config = dict(
    conditioning='none',
    fused_qkv=True,
    steps=9600,
)
Rows from block 7, named by matrix and row number. Rows with one number belong to one neuron. Each number is 128 + 32 x the weight over its row's rms, rounded and kept within 0 to 255. All counts start at 0. Numbers have three digits each.
# gate: MLP gate (model.blocks.7.mlp.gate.weight, 384x192), inputs 96-191
# fc1: MLP up (model.blocks.7.mlp.fc1.weight, 384x192), inputs 96-191
# fc2: MLP down (model.blocks.7.mlp.fc2.weight, 192x384, transposed), outputs 96-191
gate.19:093051123158104138137142112194138140130143111065124164141100173169116155132188170106189116132176097123093158102104088122115125140075138100139049130082113180110111114140143118140079120178086110104119154113128093201126113122183105198165134094140122176061061143135086167135108132099114149119
fc1.19:119128109172101130134136175129161148135155138148118156103147104162152155124101078152079098141096085147144127169100105168166122121136135117101193097200119005084136140104166150154102112084125112092124125169126145076147157124100115091110094153129167143137166082120137160200139142151086117125
fc2.19:097045097164082119118117125230114127130141122117128132162112113195097153136169155105188115110207133077095173116115097123124149132086139098139087129104125177135118126168123127135092125142126101116131145163138103179133108116152122157168145121161117198052073145136112161145122132116140161103
gate.20:151142126085164097119116122072091123120106125130178126119193183080130143140114155129161185162135076147124153143155158095203166111125153124150138178111181155135172165160097099113062084102119106118082109130204100110109138149082133101076114115169109140143152096145155146059132113155133130142
fc1.20:107161093135117113140167101114070116130161147123133114126116128095139094120134125092070129127105125153154147139051120131181090108143147189150141149127151195171136141096134143189117089109129089148145125045133117122165163074053100148130059081156116200146080084121112124115142126119080123163
fc2.20:046161153135163132167143149163164100145124118115117173102067177107067124161130096138125132129138141138102139134113125116208135131150108158120127107112135110158113167085135122173167114125093121173169112152145148145110165073086136139145091142157064177110034104114141148117164141148126134120
gate.21:129087162143127151188083141126099096129129092133134146128165067172130129119124078129125150124095113157144139086155101120068140167078133139107087114065173106163126160048162139121106080118126129166131137127032149147127098132092145146104129102157121117154152192151129157182091145156175105200
fc1.21:131146102148199174111141106096171153109113150110095103099125124064099132212159187145119141142179136071137125130111137140166067150154133153120136141153128095145098082195112147110128173159135121084129113150176111149144135156175117100139107090086116061122073053130138090190104071114048121120
fc2.21:130088142132114146179087144126125108191136113092121146146158112179109129104121083116138134149088145147152130103105128122116138119091077118138089101088139126119157174072150166159140100133096142144106100099066142142111104111149133122174186125145133141153139184169102154102159157159153079196
gate.22:143085096136122136165126083132164081134121149138153148122131103120116166108147108085093156101112127152184122153120097104132100205142097203167099131122154038152076147113102108101133122145080132105151138170117101128213119107155136105145096120086124129104089091153105127095083093172138075146
fc1.22:140101144164178119155177116167079086122098132126150094120171075139114131094118114118108178106093063113150094158124094131173111167116115230142098114094093098219091128131047098160154166171090156152119112186137074145201151129151189093112136121115125101116078128169101126061143067193104090091
fc2.22:073157182105146092112123187116087138133105135096106112151138091095151084124135116142162144134091108096031115093130136171124104082111159102076107082145096186130150061149123157143112128076109132146106185097145092138087128134045090125141145138182105120168145145122143107149150185107089163108
gate.23:171130135125156166112126144108093113095095097082058149101072126132146132157119111126085168154116140214113144138130095146231162125110193079111156078125129161127080136133165155135143150114089145149140135079113163146152146116064119183120083181104172169108113101142101073133126182166149105116
fc1.23:132176162125063155174120131137082096141087151083089172123151149084126122123141100104129148106138095131101093162189092151152139151168102157160122189129139119111196092102196105206111131121063131180070106153061128101136111183100110115139074179110170128101199149086155105084141132119091103114
fc2.23:052156143163102111135130086139135137172108159124159145163161118162095108116168175129126106130151133061144119146162115128063116107132061200117109174113112115110149084120145159107135097154144119171122091128127100144115084167171098108134111088083072125189211150067128114094136106108135195169
gate.24:092134161111108119131137136068161091122107092178106159144102031115118103128141159138139055138115075187190154121121075112137110181103154130106085153105116069118107125135105138103103148156102128156136154118172096161091154126085115124165134201055144136123159125112145129108141216135160168120
fc1.24:141143083085137083113106172151112101104075125140147132158191098088121133155142105143117155124171131102136139100175122131113169151105071128125163139168085108158119139213110130091113141042204116169147131130164097145144151169091178117153202088136085097130144094135121065134139095129183157117
fc2.24:115054102109163130147114129135135086148145110069132159146176115072100123135162191156145144121071067141133113085109108101109121181111113092177086142120140115104138161151104156061102127172128142138144239136146162138159072150131106105134155123079085124140165160106136085139169131121114153122
gate.25:129121122127179108087132166178091133109104139154139113131132097151123167133111147140154112040160156168100130129160149200102172151138127138160160101086129079159112157052110060109095133210175068185097108170157134093130135105110151172100128152145112087103135169171130127097169082154113122123
fc1.25:124084133155139134088172069111116126136139135116112180115141189127137123141147069101099193146172126182123129120111132136097099142110087122078124147149164135114158118126119113142103077156152168176128126124162127095120145113110155102118147057161089164170092136127122081095143098146146145146
fc2.25:163110128162123091126120094110090114155152148109094156128150209156143108171151069134079161171128118180133146137146133116131112136122088159080157088154145127176194137114141118185095091133159156127169086146138118146173138151122178078079165062139103163117119130113098104110112117136109115136
gate.26:167106134155128115146101109085107116137066107113057090111149223118109095119151140111109080136120116168109147102156085138131164144118119060103160090050067087131141134117169136177144132189157190099178136093169114139103120152148149171168165131104176173086119169132119128105038113141183144152
fc1.26:096212084069095087131128085194109175128178124129142137162161138090138172130077110112180172153108170127121144126138107120121068096155128151159128130194156136084131131151104093132154151087054063156081134151119204088136078101075119093108090119166076095148112174096168151117149132110121125122
fc2.26:137110140151126136163090127101087137149088137151099076143169209106100121081151150106111093140062164152131111105141096150143160159094132087127159113117092061138129147112146103162104088164137153129157172115146103112109139152121170136150130121138137112097117191107163146090066107139199124120
gate.27:147168132115108196147176140111154122157154130111134079113123152120138090105118146128113160187079096200190133187149108115123099115147169110116043160085119104065124146158131161147095083161092110143150103149166115099067079146078126120170113136099134150074176117099067131200099161097076141139
fc1.27:112187132153101142090163130131195120130122131106177097134140121149084103109093161105089159153134120165178096074155152149118188190120200146131089109120051129104110155075111138155126106071077106114171126128117065134155164130091106212148171140082055072112188114148147099106058154124107118162
fc2.27:146074096127163110135134190107115096140119123126112191118085108103136163109126128174166071137127152073117141186094127132101065070135108066108190111168169143132118095144127130118122131160174127165087180121124175149100127095145141114113141106180189138098093163129083149141156092143119106129
gate.28:130139142120138153104094134079152130154103090087127182113098152167091175098151081175179088119145090180120138135145133120153102136138180148132124157166150126093165123138119158117118174133069129142151137117118132152129109123175122126126052128088174129157085122177138181147105138165138163113
fc1.28:110086147123085113051094089084091108115099127071169164093084176117146108117090099065172161099093067113134087185038100171129119137135121153147162209156176148149155112124134151124169135155086151111150105148129111106153143117070063151178127150055139122126185128166146095101180136140159140135
fc2.28:103161118137096101145142132140121131086121148160094083114160142102145138163115193110078154099097146105124162107108157118099133115115083084125113132091105127161113136107154126125114084143188138102116137149149141116122163155101177146119168117164120123128198134124082073125096147126137122174
gate.29:109171134178169180140168129160148155124095087136118108138087162167147096108195164143160149175131095153127192144145101106137115123152142065153120157132161094123164129071206144094125156118114136109161157181139199129142160072192130151136134091127067154103060041088046105103091160106090091106
fc1.29:134099121071113098170148119161115125134150148095138164079169128150128125126080112122077159123098135129143081099175122172119107137084165143091095115171084100091098090160139136175126114142053109182134122076128103141153090144063113125154120139105187149130218127160166162218152139096155172132
fc2.29:078140128139218152154159114178117119152080111145113080127118143172114102145156184134158177180092153137116201144135128127132139135153172091132142179137169106152172117090187115082146164111099121165145165180147193117170164048121168131115124094137055154118101054126075100114115126073131089107
gate.30:128125120125101087128155169152182100125117134155128098112133139128171087154115164109176141158126110067142119141164057150131116116124142105147077142128080109162102140153166102137129166149186174122148133108149117100088171165069113167127116129114131150167084134040079133103127122161192112068
fc1.30:111162092125114170112121151172106135113150126102113159079096109157187100114071113091112172193115131153137091150098120099159091128169148167142120176076113126094077154150122140144082201144105130111132123066130129077150090147115122194140149150143171120103076080167097202158077087094107125128
fc2.30:110148191125162077110125153100072168138115155145147106204180088124118157103145125151130073119120180158124177144171134130117167100116096158183123076136078048090132101165101099129150068143073096124107188140096120123157154139105142104127083075136112145155123151159171069092164116143127157143
gate.31:119170132088170095100074173101136120073172120180095064124135105139109155117153134143158185095141122098167139100131128127107126042102096052160139132050127046149126136150131146127088119101100140150166125137103143114078091106107124160121129183104162142178110128132114121134119157109111127155
fc1.31:126159154157215103132150161104140105113158164137075063086159052150104134144139112126122173137140070077203099143151122153160121114110062149147068129051099049137104086156116120141146145134131112118163106111090108140095158188146155102062061103101125160162096155134151144143137100137092120127
fc2.31:121091094123127194179132125148134102183109101102159163104113158124123113152103149107138077154097103110114055138130067087159091246176176179140113103127099168114122073109115108114133131131156083089125136118147137121142155157129163115133135120163116130078168107164148163106124081167166169127
gate.32:106182111113070043155168127122117144138161107125091159097101108135073182117145100105101193135113087159121148132091158122133054150110093079113093101124095126156124064093193128102108086110187148044129142113098159114142207118144112158146123148108106140114153150135083064145143160127107109244
fc1.32:092148105117092142085113081078125141119133140107177161149081187105156075111119089156104131108112154168092116176092132142154152074179147125142169172143133122122152160091126140155102083136121099163099134116166096138110097107092046144145158122135100092141112140126164103075154076148140121087
fc2.32:155125107131169143153185123174182136135137119076128154093102111143117062122151085127050125160108135077148075151183118190118147117126170116121121133113081115116143152089115167154167140108126142136064104060151086161089153135149057093101172131131128140142066127111149072139098054130125150076
gate.33:078200105124132107117163108114083138123096137167156115144069203164183134079136031160133105140115090212090156153154125135129189179107138107141149103099148167100092110143158098098117114125083136112098145088169128099060038094112168140131081154129107127100143085175140108101118119148168220118
fc1.33:149133142140110107136106150107152130100095114121143160162190123061126169126093130094083201133134150130118125178114158141135099121117090187170089145090133132126088160098100103086149066146154118191157145138127126154147187119094130152128173076091103084132088128084112082128125105070111080153
fc2.33:068115118172119163127173103105106131183081197074132137172121153132161121111105051161111164149186099126141161209135162136120133159108115178137127090140177170152140071129173166155145124161119217146113156115121068124100129142078181136114118125134112137116074074150107157130113118092088160103
gate.34:096107110087129135061089110158152139124047137090164153109111177085149070130067079128142149148127118159158099168132110142176163100157092095159149135095129105108139188138132122196080127196138147116094123133161142087131100096101083134137158156129135098116092106141139181084083104150108123122
fc1.34:137166071136091105125151154139158123128118098154141156124143156178071231090138135101117148099083143156096105119145196125137133184139150124132149184131160075115114115112147087151117121109155097194143137084118056132085155169117144175115116112153142094113067136137124150144126142123147210058
fc2.34:083167118147111166116097161158153126130137105048132110129131136137152162063174111239159092103101116106102140079119175141175153169185205130122127158136136121130108136098107137084129084106143118147143090148124149107144153120160141155066079046128156117174071105130139124127112096089166128150
gate.35:140103099158104130124116145134197129121083113085124139105065125153089171104127109151132136199099091176158135136147080137122143119110114154147111158153172175113131154116102194048189166133110140183179116106081133133082113142159113112133092123121122131103112159127107163128100154157126121137
fc1.35:099148111137176154156094093143107137130158090088123131130112143127132093133103130138098125148118136115114142100084131189107099129116146143092121128122161175109086137174138180105139110134084076158127123124164149173102140118153170115120178012132107111146112143122141085155074066173145150114
fc2.35:143087076139124110128155152166150100113115104105152113160068086152132130124095118123125091172112122164139154135139076109119167085110127140117116132140179163163116169117116179059207180107123118162173103107108137131120089090105100153146139173160096149125106133124098133112178136170125131129
gate.36:121121133126134166152144085092115109159158132165129087122143183126131067104112113179124187161119111146120169167085117069135069133122146090154105132086129137074097156172066121078119141117171122092141087140114119097124090142072163087176141161093063140101177162112115123157083102138145190168
fc1.36:154132123160117112136138137135104102154187109118139115104115111134128055122082118125152123166115107155138072160076140113100126122146191142138107069133092094090125120129140149179090145100078152081126128090132094086143149047132107140112098104123109192111152114158086087158175147092090163162
fc2.36:119131118103085107098158144134149122119110126089162123121137055109155160181157164208130064156094109113103144125142137058143153120061095114120115086148154118180112132094133114083145142116121094186138171143147165115142128136137119157145113221100141148118165129141111165083134127171118102156
gate.37:114144141167105137126149145153153124149139120088108127090153233084173168111126089121135159134090099146136127130117136135162131188094097050142111136071051100094072117085143153141096122148189165098162135102118114203121155221154143112166172107115086168145156137169086085134133134128142130126
fc1.37:176124149115091096106176175115168109132114161130139138111130096164114146116121151113136113128126129153196150164204117064145140135136136124143099156103119074131180150113100081157154127146148180108147132147115096068107114156088095137145098229088154146118144133130100133118191196108088121114
fc2.37:115096098111123143142116110104164117123095131115107162133059043187092098103124192159120096163123117155140188129158136133115144151145149184099123140132175156144171135158115117095170131119101150161093118134146123059111101061132091146085104138088189106064118167092148139120102137164067160166
gate.38:128135133151092094086070130124123115125111124106139181084181146094124165150120099153151108097141128171093080153201185138114131149169098169149143151108151118113176183048131136100115124161187124137100116180169159140139117177116139147062092107140123090095144115178154163087108134094111144155
fc1.38:148135103109158098140122092232179098135151140158165088121182091139117127180136155157083104145125098139052136131138143139138189117117106170125154092071141175101079143159164133128113175067153129133087108103149195151127067121130178110124155110178082136087137078079119125131076118118118108126
fc2.38:113129144119136107106133109112099107108092100133171145124059127127085148118120106143169133115134114099148119149160111115122177108167122083082155142187092061112186132123126167177138126116117122135120212115097133120178193144169068170160097169108153111126124153148153147160141145169168165152
gate.39:121185161177073134160129128096102115139120099104135132109096151157135078175135201124073234093108109166142135106157107138120107142092145145147099136107103066139140111124145163185126086141213113074128125114113123119137105095115099099139100160137154166114042137148098133124123093153077146163
fc1.39:103153112123166160147068095139114129115176085117115118141114162090140107128116123112119142145139108090104139090070114199118131133110115149093159095133127197133069111143127173118155127114112102143123122096136142193121140094168170086090169048140115139148131153114138104099049093157134146145
fc2.39:145144170165075117146105127118094102124118085117123132135108138146132054164094188135076193075133135172147155116177108132099130129062133129150138123150109083186142116107120132172118085148208087107135123121145096118136116082070116090145098162141158135104086139120113102107156101177098151161
gate.40:156148112128131148096112084085102132114092123178138101124152157114178175131126118125149100107134099180089113112189176100147136164147096120166116149128123190102123166113128085100130139121104102101129120102152168091136079196122146139120123169144073109114148106136138088111143083133150168124
fc1.40:104130116165114111114135141126096122131160131174105092111056114157141125130143167091085173157094120083196118076103106131140128146159122147105152123171124178130120126154109152166160146082099105098143119158113149104106123073120076142179103177162085216115136174135133125135144116136156125135
fc2.40:119086142129154111182130169146095138153132120149141166108112190145063086151169181064087127078098147116131094060127119118137146109168104144133176118140096143080093179160139129149116164091080166128146062205156176149173109043078075132142177136128084180152135163157125180128180142134096137106
gate.41:130181111127099112125174158136161118124126145174119101111113185148172069103145117104115157185067076159081089129146061094140121094130145106174054175137116126072081187200156126176118163193099143113166115132143106113085084140085136162171145154111178131096121120098053151149102118096101134114
fc1.41:122132138128068227129108128193098124112158128083128127132139121129131126112133080127135168114103126154128141135122125113129138109192132175150149124135110093106127102130102064083127118132094100175083129106085164116139124185144154122104104106154092133137095102169101078135153132108108126160
fc2.41:168133155081201073138149145108161102170126107182160120102120137134119148120126161098111105151158130091088112138169149121120147147058128115126137155160163136172128138133145229167107138169153136078160123120163121140143124127116123131188119140126193127128144189064176207094080115146154099122
gate.42:131096141144145145140148169147195141126122095154165177138175177134191147092154107130087126123129087120108170134149136130194079117118110112057107089110117132106105123082161126173086122075139196096089153102107129143156127094143129185135040148105009223123129160099095138131130110121065139149
fc1.42:086094137125157174111169159123127091094112110163191137162186117087168132086161114162124123063125141080137121172142175133148093121149081147124123110061111195174144169134096129111123154115166155149086140148097108120124120122154156088095066129123046139142080195116170125050132110168123125139
fc2.42:128162118124102097179156115098070107118137158069086088102069125128073100151125143157139130124120124147147084128113125129085158162112156135237112142134121119135157133129116148111178135167140045151152133162123121096103118139144120116103187101131243056140093101161136158147082153139158158110
gate.43:148100123146119120139172118148151148066131097087091122125059100159173133161155091125076148191108108179161113158099050152174194163122132107102145135143124127125063097088118147148141093118115132182057118086133125115130144138102154133093105172111177177084138090077034127101159159158096142105
fc1.43:106079137078132168139112165049166132135129145122119130120133113073159164080153103135111120125103133163119141126156123143145077173171208167117105156092076095134188111128179108126129144141109144086167130089128175221109133038121124178055163133177186135051131170117090122198092138144122057085
fc2.43:117169127154129081102115101187078140180148108145130147143163186165124126165136147093101152125171145105129106139149135142141180101076129177090107154153131180100059182099093172144121159092172111197144180104122130110139088179141100065169068123049080114180117106152144125107148109133122158184
gate.44:089102145139137092171118070106169154162229078055135137134112096109117083128159099124110159116092086155188144093137116123172092084113170122187103176138119166079107094058146119154111137134082188150128138146107084094123130164141130152123161136177139187138103082127076105157100197128138108122
fc1.44:104140133122153188164082115120130126094153079134106106144135130114141136095185103143087138155126100132107102104064135155043103147110053127071155060141125150166109096172104196050119109070091168139163106085125140163136149108135137104080154085144096163080114119138145148072091121135161169166
fc2.44:076090139100133113129084070119174144159171074093123155143130078089123075166172078134125159092155115129185110098145131149144120076108150092189131180192132179101102073091129124179120090118083191175135132179082083092129133168156124121118176191169127150120118072119117103140136182152178109121
gate.45:124153079109175088079171120122071141158166129130117143089122133157105113129100108113122097168056159197143127106089150107152112109138140136112154159158079203131154134158139143151100135091104078106096090059159153089141140092117130132106065122176095196113139063129107111118130110189121145206
fc1.45:158149101107114151104119151122185117120167093091073116105129135156069150145131161124151135136103170094194114126089122108101104064153105148115116135130083120155114104166080179164129136150135126103201113120136133125150156142135096149128115164111134182153127113102116119183130104136132115126
fc2.45:118110204142117140152078115112180144101071200149148133147139102099111132143101098148126180082143105079121141140144104136134131151101106137144098131073198069091101086155189104080154104172137099156123125195068103127129129165115122132123167114098140097135126171108158125112058156078155120104
gate.46:119122126091134151080166126093197135155043114123161130084095142118095172163160141156125171113092099136154116067123132153121119165097107084088157139154114099097127106102157150110136116077152115171115110123147079115080159164126113162124152089081155088063147088106103120119093129194161131158
fc1.46:125053146115136130123120088139101137144115155209171091137148130093170031172131158118168118126127100085072115135141093126134150184092110148160155102108174091121142167089255064094153168100109131108103113178124143126106092111085139072121104088145086146145148165062173144116188132139138131079
fc2.46:113138135161124104147212147141190084155103120068149168082096122122093179106113148125115147114086129183174106092109154143121093171114179039095127143159133139099149118087056150131099100109103115145121177114145114152144170112110109181157172122066149070068153123169080116132072138131131100184
gate.47:117117126102123117077050115098079119119095120091109103113086122138086135093143114109195133124094044159161132144126107128117133140170102129122120167173119077145111087125069165179134077131104168133156143117115152148166117135102104176140054135076162126162157141204158116152114167161160157127
fc1.47:111151106180126138132128079073115138152062125101134115137133107117120120140097104103116134143108109156164132122105179139142113072168132158108141166190127160166092140037158113095135054170157080119154121148069090150195074117132117169104068131140096053150138191146125153119085155088131054137
fc2.47:152088180095133144074138139167134097104177119146104161128132153077122112116165106142093110136151126093079140135139057133083127171069134089155143110078140118098140127217106147152158188113091148138075127146187170124077166154093123102170167101114163167113099085113115110155160084151131201111
gate.48:144100172111145127104117138158101114121140127118103151123098151156129161077126050161084088145123107136094136123182090128072081078106144121117113069143095142160118106165117180130087172143120131165117135156130113136153184175083158166165151098148142145098118133158149135160164104133169227098
fc1.48:117137101088094131071138125189078119110127123088138119083088185148122122085139080163135099099063071136168161174175135172115165043183101191123111146103117167175160147148119143172089102141139155167127133182119088135117124138111150163167145088131205160099122118118118162100144109131151144120
fc2.48:127139095101163091201166128115080143156131131108137106135132104137143086143112152085175138107090118138092105156104144097140197161164117144093101121129174075119140180053118094112109045113143149125148158134074108147130060106156079121072093160136100123156131095132159109117036159121104089157
gate.49:110140133186090172167128115174139160112149137111086171138099111116113104149125173094099166159099093160103126139108106132218168133126174137153136128103087209110093134109140132184157152096156169148130136198097126099106117101102139130133097109123134145163126172119077092143084071113159134126
fc1.49:135169154079102096107111183045134078151089132100142108139190105141177159080203120100144131135127141099087102116104118102113085109152066132107130103087143124141172148175116093101079189168089154108180118083136116127163151160082090091096105162128166121116139104111133161068148163117127140129
fc2.49:105146134168079162166108145131149114104153146147114183141135076114133080125148146066119142171113131120059134106128111141226167140149138123123172120115105193129103164142131103183123149131170117124161092223100136080118098143090140101106107077141143099143126144132096079113098069094183119111
gate.50:134053138148126132122165160136127102128129117102132044117116136103176097144146114178108152149058082174143156087175095118157092131081139117131110087146135126064134128143147119096128110114130129186191145076102125120120168159188137145164158173102080143087163109129064167097126099124130112123
fc1.50:136135142149118232117155114102141103169120144201158073127116138110149050124124149151097143168100110177109133162129130066134107104108174108149075152055153101056125166182154151094127120169155114168189119139159107099061087167087144133183139136083117135058213117095095134175133153102109164149
fc2.50:112175103109130128158107094098146137162133122119103203140107153134066185083146126074127115134193111110109093188065136118099145130152123118093146152146105146168111125077105151143096131114114151095078133159161130144118102100043105104117086080159170131115149124123157083169112179153085152161
gate.51:135154148122114087139208121100108111143156121027103196114097199069146172154145170149042089124106095095103160081082105134118136171124093112166080124056113050095156111134107127152177190158120129046104151152181178210097059173137107117119114134099120180116137072144124144156154107134131142121
fc1.51:173135136167193120161175140199157159115181121118096143096163072194122157133153101110091120123142092114175144083131143143101096117053132106076135057156098112115132131099187120164103130092107110071133114142151137108142151118134156108118172077155167153130114078090084109201113164118056113123
fc2.51:115174152116135121099207104102087098123123095084114207150116184059167195127105180125031089120104128089120171077089114156097167127114087115163139122092115098142124121130106085144145156147101100036114122160166179181104035156113133137088142132114141157131153073144148130166178104128142120111
gate.52:159130123081119161149120111115168116108152130118134172119092164168134095217131111126091115126052125099160140185118143134062102129101067133126127162121093092144115144103165130122167099174146135119142136106082074138190112100164140152140090154128108095122112091157121134227145152106109126180
fc1.52:149137080136187138142125129131156088108125091145114127111140131146092115201154127118109149166101119078178126146146164130108133147097082127087098150164107124191082136173150130118135177097160179173107122096095090125175121104168140142107146116172145098187101071212107086162153136120147117110
fc2.52:121135125171149098097137109118155096137081082096083115099118102122119158085121138162123149105204071158077111079140073136157159137149143136096130108085165178127152108151106157162088169093140112105123117121170178126071175150133123132154165103122184145163146135115105161098042092150137125117
gate.53:103095159100093138159124066134122135126134125148132120124120181086144143122092097127141145164130089173138168084099122120101174144122188088134102156169105082032054085118126181078165103106084132136070158117111154124128116097142139135121148084107095149135130129129088128173106114121099161106
fc1.53:133082096115098119160128154114202134093111145082166115133140121127092143129132080159095061132092141167143132085192106134101133128109106185104114132153151119145147128159133122100251127138152122125135126140130163141083192179147105152113085164193094138118142133143141117113141073139152150143
fc2.53:131176160140173120078130092104053143166127113178092121127144142104138126150108160137171181121165124109089087147091154140115098131140148112160122099117086135144113107095139108137038135115113138150103176101147109123184074079137161129128146093076157131138103137101124161174121163117106100111
gate.54:089126067110093080109098184138165170117101075104097148101134077169077169109156128121158117115137103096123125096113146125097109146097134114119135126225126145121106118107107151080162110086164118101157205163093118138143167133203148067148118152086109056162112108140133114131112127172133147171
fc1.54:145136100122117112120149179124156154125093118087107134129131111101121166123103091151156136147163132124112144190146180084117154192089139098146082175074152126079099190063131088108101129123144082119129175143150136124118189144168170058120107128101127070147116186141139091140181129148119116069
fc2.54:118194146168131167145175173168128103147136088114110141069106152109136162114055092117156184126151090125124112153102185112109103121119155043105141183162144127102114139084155104183135142114114112103106206156056131101087151125189168135128087121099192080106114177181180159157107131137120097115
gate.55:119109118115165119151137142132150139165164155109077125093045116105121103100161085130146137151121115122102129119094079139078120178129154101141146114152137112182153059102103129183096108091153105140138085126123132055156139135101046120178143166134087171115151177118169148118121137150152092147
fc1.55:148184123107136102163116112180147165128123122143133100090142169108171111138135077109134108113119137147141109152147147132196165159118131091132152137154147126126136129132059138138114221069136118140191103136255120123145123126135123132129111105104087070140123163078132113190192188137155109111
fc2.55:096117129126129154090162111088135075115162135132161141163106108145093100074159147155143112149144097108121150088145081136107104099184112181134053136111100099149155158110153098120099079196123110128077241129070120125133117135102117109174153101153136089124138095220114123066086068141055144161
gate.56:123163124167134094140142106151158132114102177126164155107163153142115067132142083187065133159054093202211167070120101094130156142098098067105106080121068142156104126147133174119145128133112165184130139130121140120104121173167114150143162174055080168094155159163135077118113127111117098090
fc1.56:117149134105109110117176090131141111120117157170162085138159171174143063095074131163144133141059159185161133138093090092107169113115127101141071144094166167078091167193145130104159113220117115174173116145118110167061104121133163112158143128120091105118122185128084127149115118125135161103
fc2.56:136068125079126096108163145089146127166127072128070132123086133130118161113139212137174136114186139101129095153088124147105142152141148157092119133113202134060141129119144079148151097122115116083095122121140119160125124040110105126139134063181182078160090108107093161164118157143120192156
gate.57:123158062132127134106173131176111114137173118115129113158116127173125074125101175116132041128123144197125135109137174101150119083151134144149124101167026122153116188115124134222129207086153141121111127054172175118153119092118142183135131116193087161113117113142099137131143126163057160165
fc1.57:152120171170104152136117116144142132125097144158124129099108083153122195125155127118079148053151159076107110156144133170121182134159106161129131109097178196130128118114149144106126141174160124153109118168096072153099093174197120086144158142106168088127132091071119096184114131077089103054
fc2.57:172068115130169140130106098108126157100103133171098112117116128074129175124174073123125158074111115106120146125159097164119060144104113131100090104077183188112132095129129091076077076157154105105099160140076107136147156166154132068122131149077184056119134120073145092107102100106171117103
gate.58:155119106114166177115153086077144144093103090101151093173141149113097143148154156166152137115160102136070189160129141096125122085098143131105106087059092077123086166171108083064109099112125130129084169092169149166098084135101154182137152168092061123167104083149080147083107156162156168151
fc1.58:163138081076145142114161138118149126087091113209160079178137126109117124145119100159162101161168135162181163156208142066168122095098105129122064143116101165092102171102142085117168153180163116150188179153156142158132129131089169145159173129092133089151084123130088104148180105136140132106
fc2.58:139170120152087169139151137155104122068128055157149101138109154135167130094091084122141146160139098099177136130133120118095062137098107083077111172180114155118091157062120138178168157128105176096153234133099146134107141108173182170114129103066208128132113137151123133169140101124079098129
gate.59:157110110123172121121132092110144126126106117157151151150115178109109107191076123151138151132153176094155167124125124107114146139129080116107118143017120108185119152111145099140089166158162158187119122120155106123138064113129113171187196188129081095128147133158099095151128133126111117108
fc1.59:117146100130102154157072125147101161110185119138135091157185172118080150103111117099129104125108146142019117156102148113186059089131150175157112072182125096078125170110108134105132128156118111118114131134134168111132139178082146095077099111152070129117106120109135182152128103095125159130
fc2.59:170124136125100173174092082120138127095177116147172074122184196118096172140145090150127091102060106095065121174120142134133078066119138184159125102177147119112143158095111161093122152130130117092140077109110122108159126139148161121082068114177111070118102127102135140159122122108075139125
gate.60:167148122100147114204092122155110086080154111167151093178134122108160109167153165121146127163149054126183120113149087086196097086106087135090128137194144080165180102168184185115130172158143160133142115104137162143147128173103137144153132154143144173134127092110109127149134233098146138115
fc1.60:131118144111154062125100076133075124158175151111155147059202164133167135107124157112160090190094085143111097104115137149173097107176088129134135124154120085202181140145130128092174217131113183167116064078170129129170069226071122114101116138205140158100089074153108124153131144118133120129
fc2.60:069130157167117114074156137099150214186129116137102153080123129139095157119128141170097124085124160132098127095110146194091169155179168123178126084101102161089123156101096133115167116099092069157129081144123113137144172112093104157114170102123095079131140154122158061094085052186124132143
gate.61:162107135118123049162200124086120139118142073158131148143138173119124113146088126091135130093144097184144137136082094114107052169131092093145133167130105156146104155160163132124146126141071146162145146141156122123112183137162129176143102139119135123040117156117108135167123158109096144174
fc1.61:125131146168118174129117186186166152154159164083106137086121114209148152110144160166091095134119102125121107135151154146188113125140165146144133097148120049099123119067134155167041047109143104050150135148132102118147137122108118112126116075126110146164114064109106208145144105136108096101
fc2.61:179114162120123066149188145125141126136130086175155110144160134140115095138074132070124110132145127174121135144085114123133082164174092120211163160122118170167090166193127131123127108139067115143136130146141104126139208136147133165138107117124089091054142134099152130173150140094087101168
gate.62:132121156149118156144091148103135084133134122103114137094148052139133107151147128116123175125085125129100143101146075145111136197101176142086125126088191087180127136100132142136089082136149161123131132140083137176098119143069113103150132087118134118179158122161130142179093135155140121197
fc1.62:115095124157104152108053108114099086140112143159124099080131064118202095151145116110131155128120064122137135077171113159090165190129138108117126141157163086151098123133099141157143032085111123158115128164140150173185106166098130107122075078109156121130168142195142110170102144150151095136
fc2.62:131167067146118111099137118152107130131148149136114144149102143101166122109132148153133129098171112118119108120113186135132113130166077101122138113201070138056110095197116094129174142123138097110133142106190117121183117143152111144101086154113084141098112093129080147088117130102108124037
gate.63:123152096109131114188213076073137148100104138091147097121143136147124080084126097153161159135123070123123138142076149143162129110167092085123121115108113177096156130134129120146148153184118112105152132153105128138120161182176143148113048149117134153086167152168149137156108134134087168149
fc1.63:100108092118089152157192094076083136093119142149198097158145151121169093086064128111148171102110112159120122157081150137163174087167102083138162126133124168100115185131134090146142109144094100144112133183178157120112104156126151160117099139135096152054167128087152167109133138153104137134
fc2.63:109153161155119115047046083112145112117121108127097147112093141145102143171206075164135062120130102082084125101156090122125085147077152129129098149106130120116139093076123126114089119117101070139164103080093139121120127112088104066123124110114146096181087123179149146100130143095174152135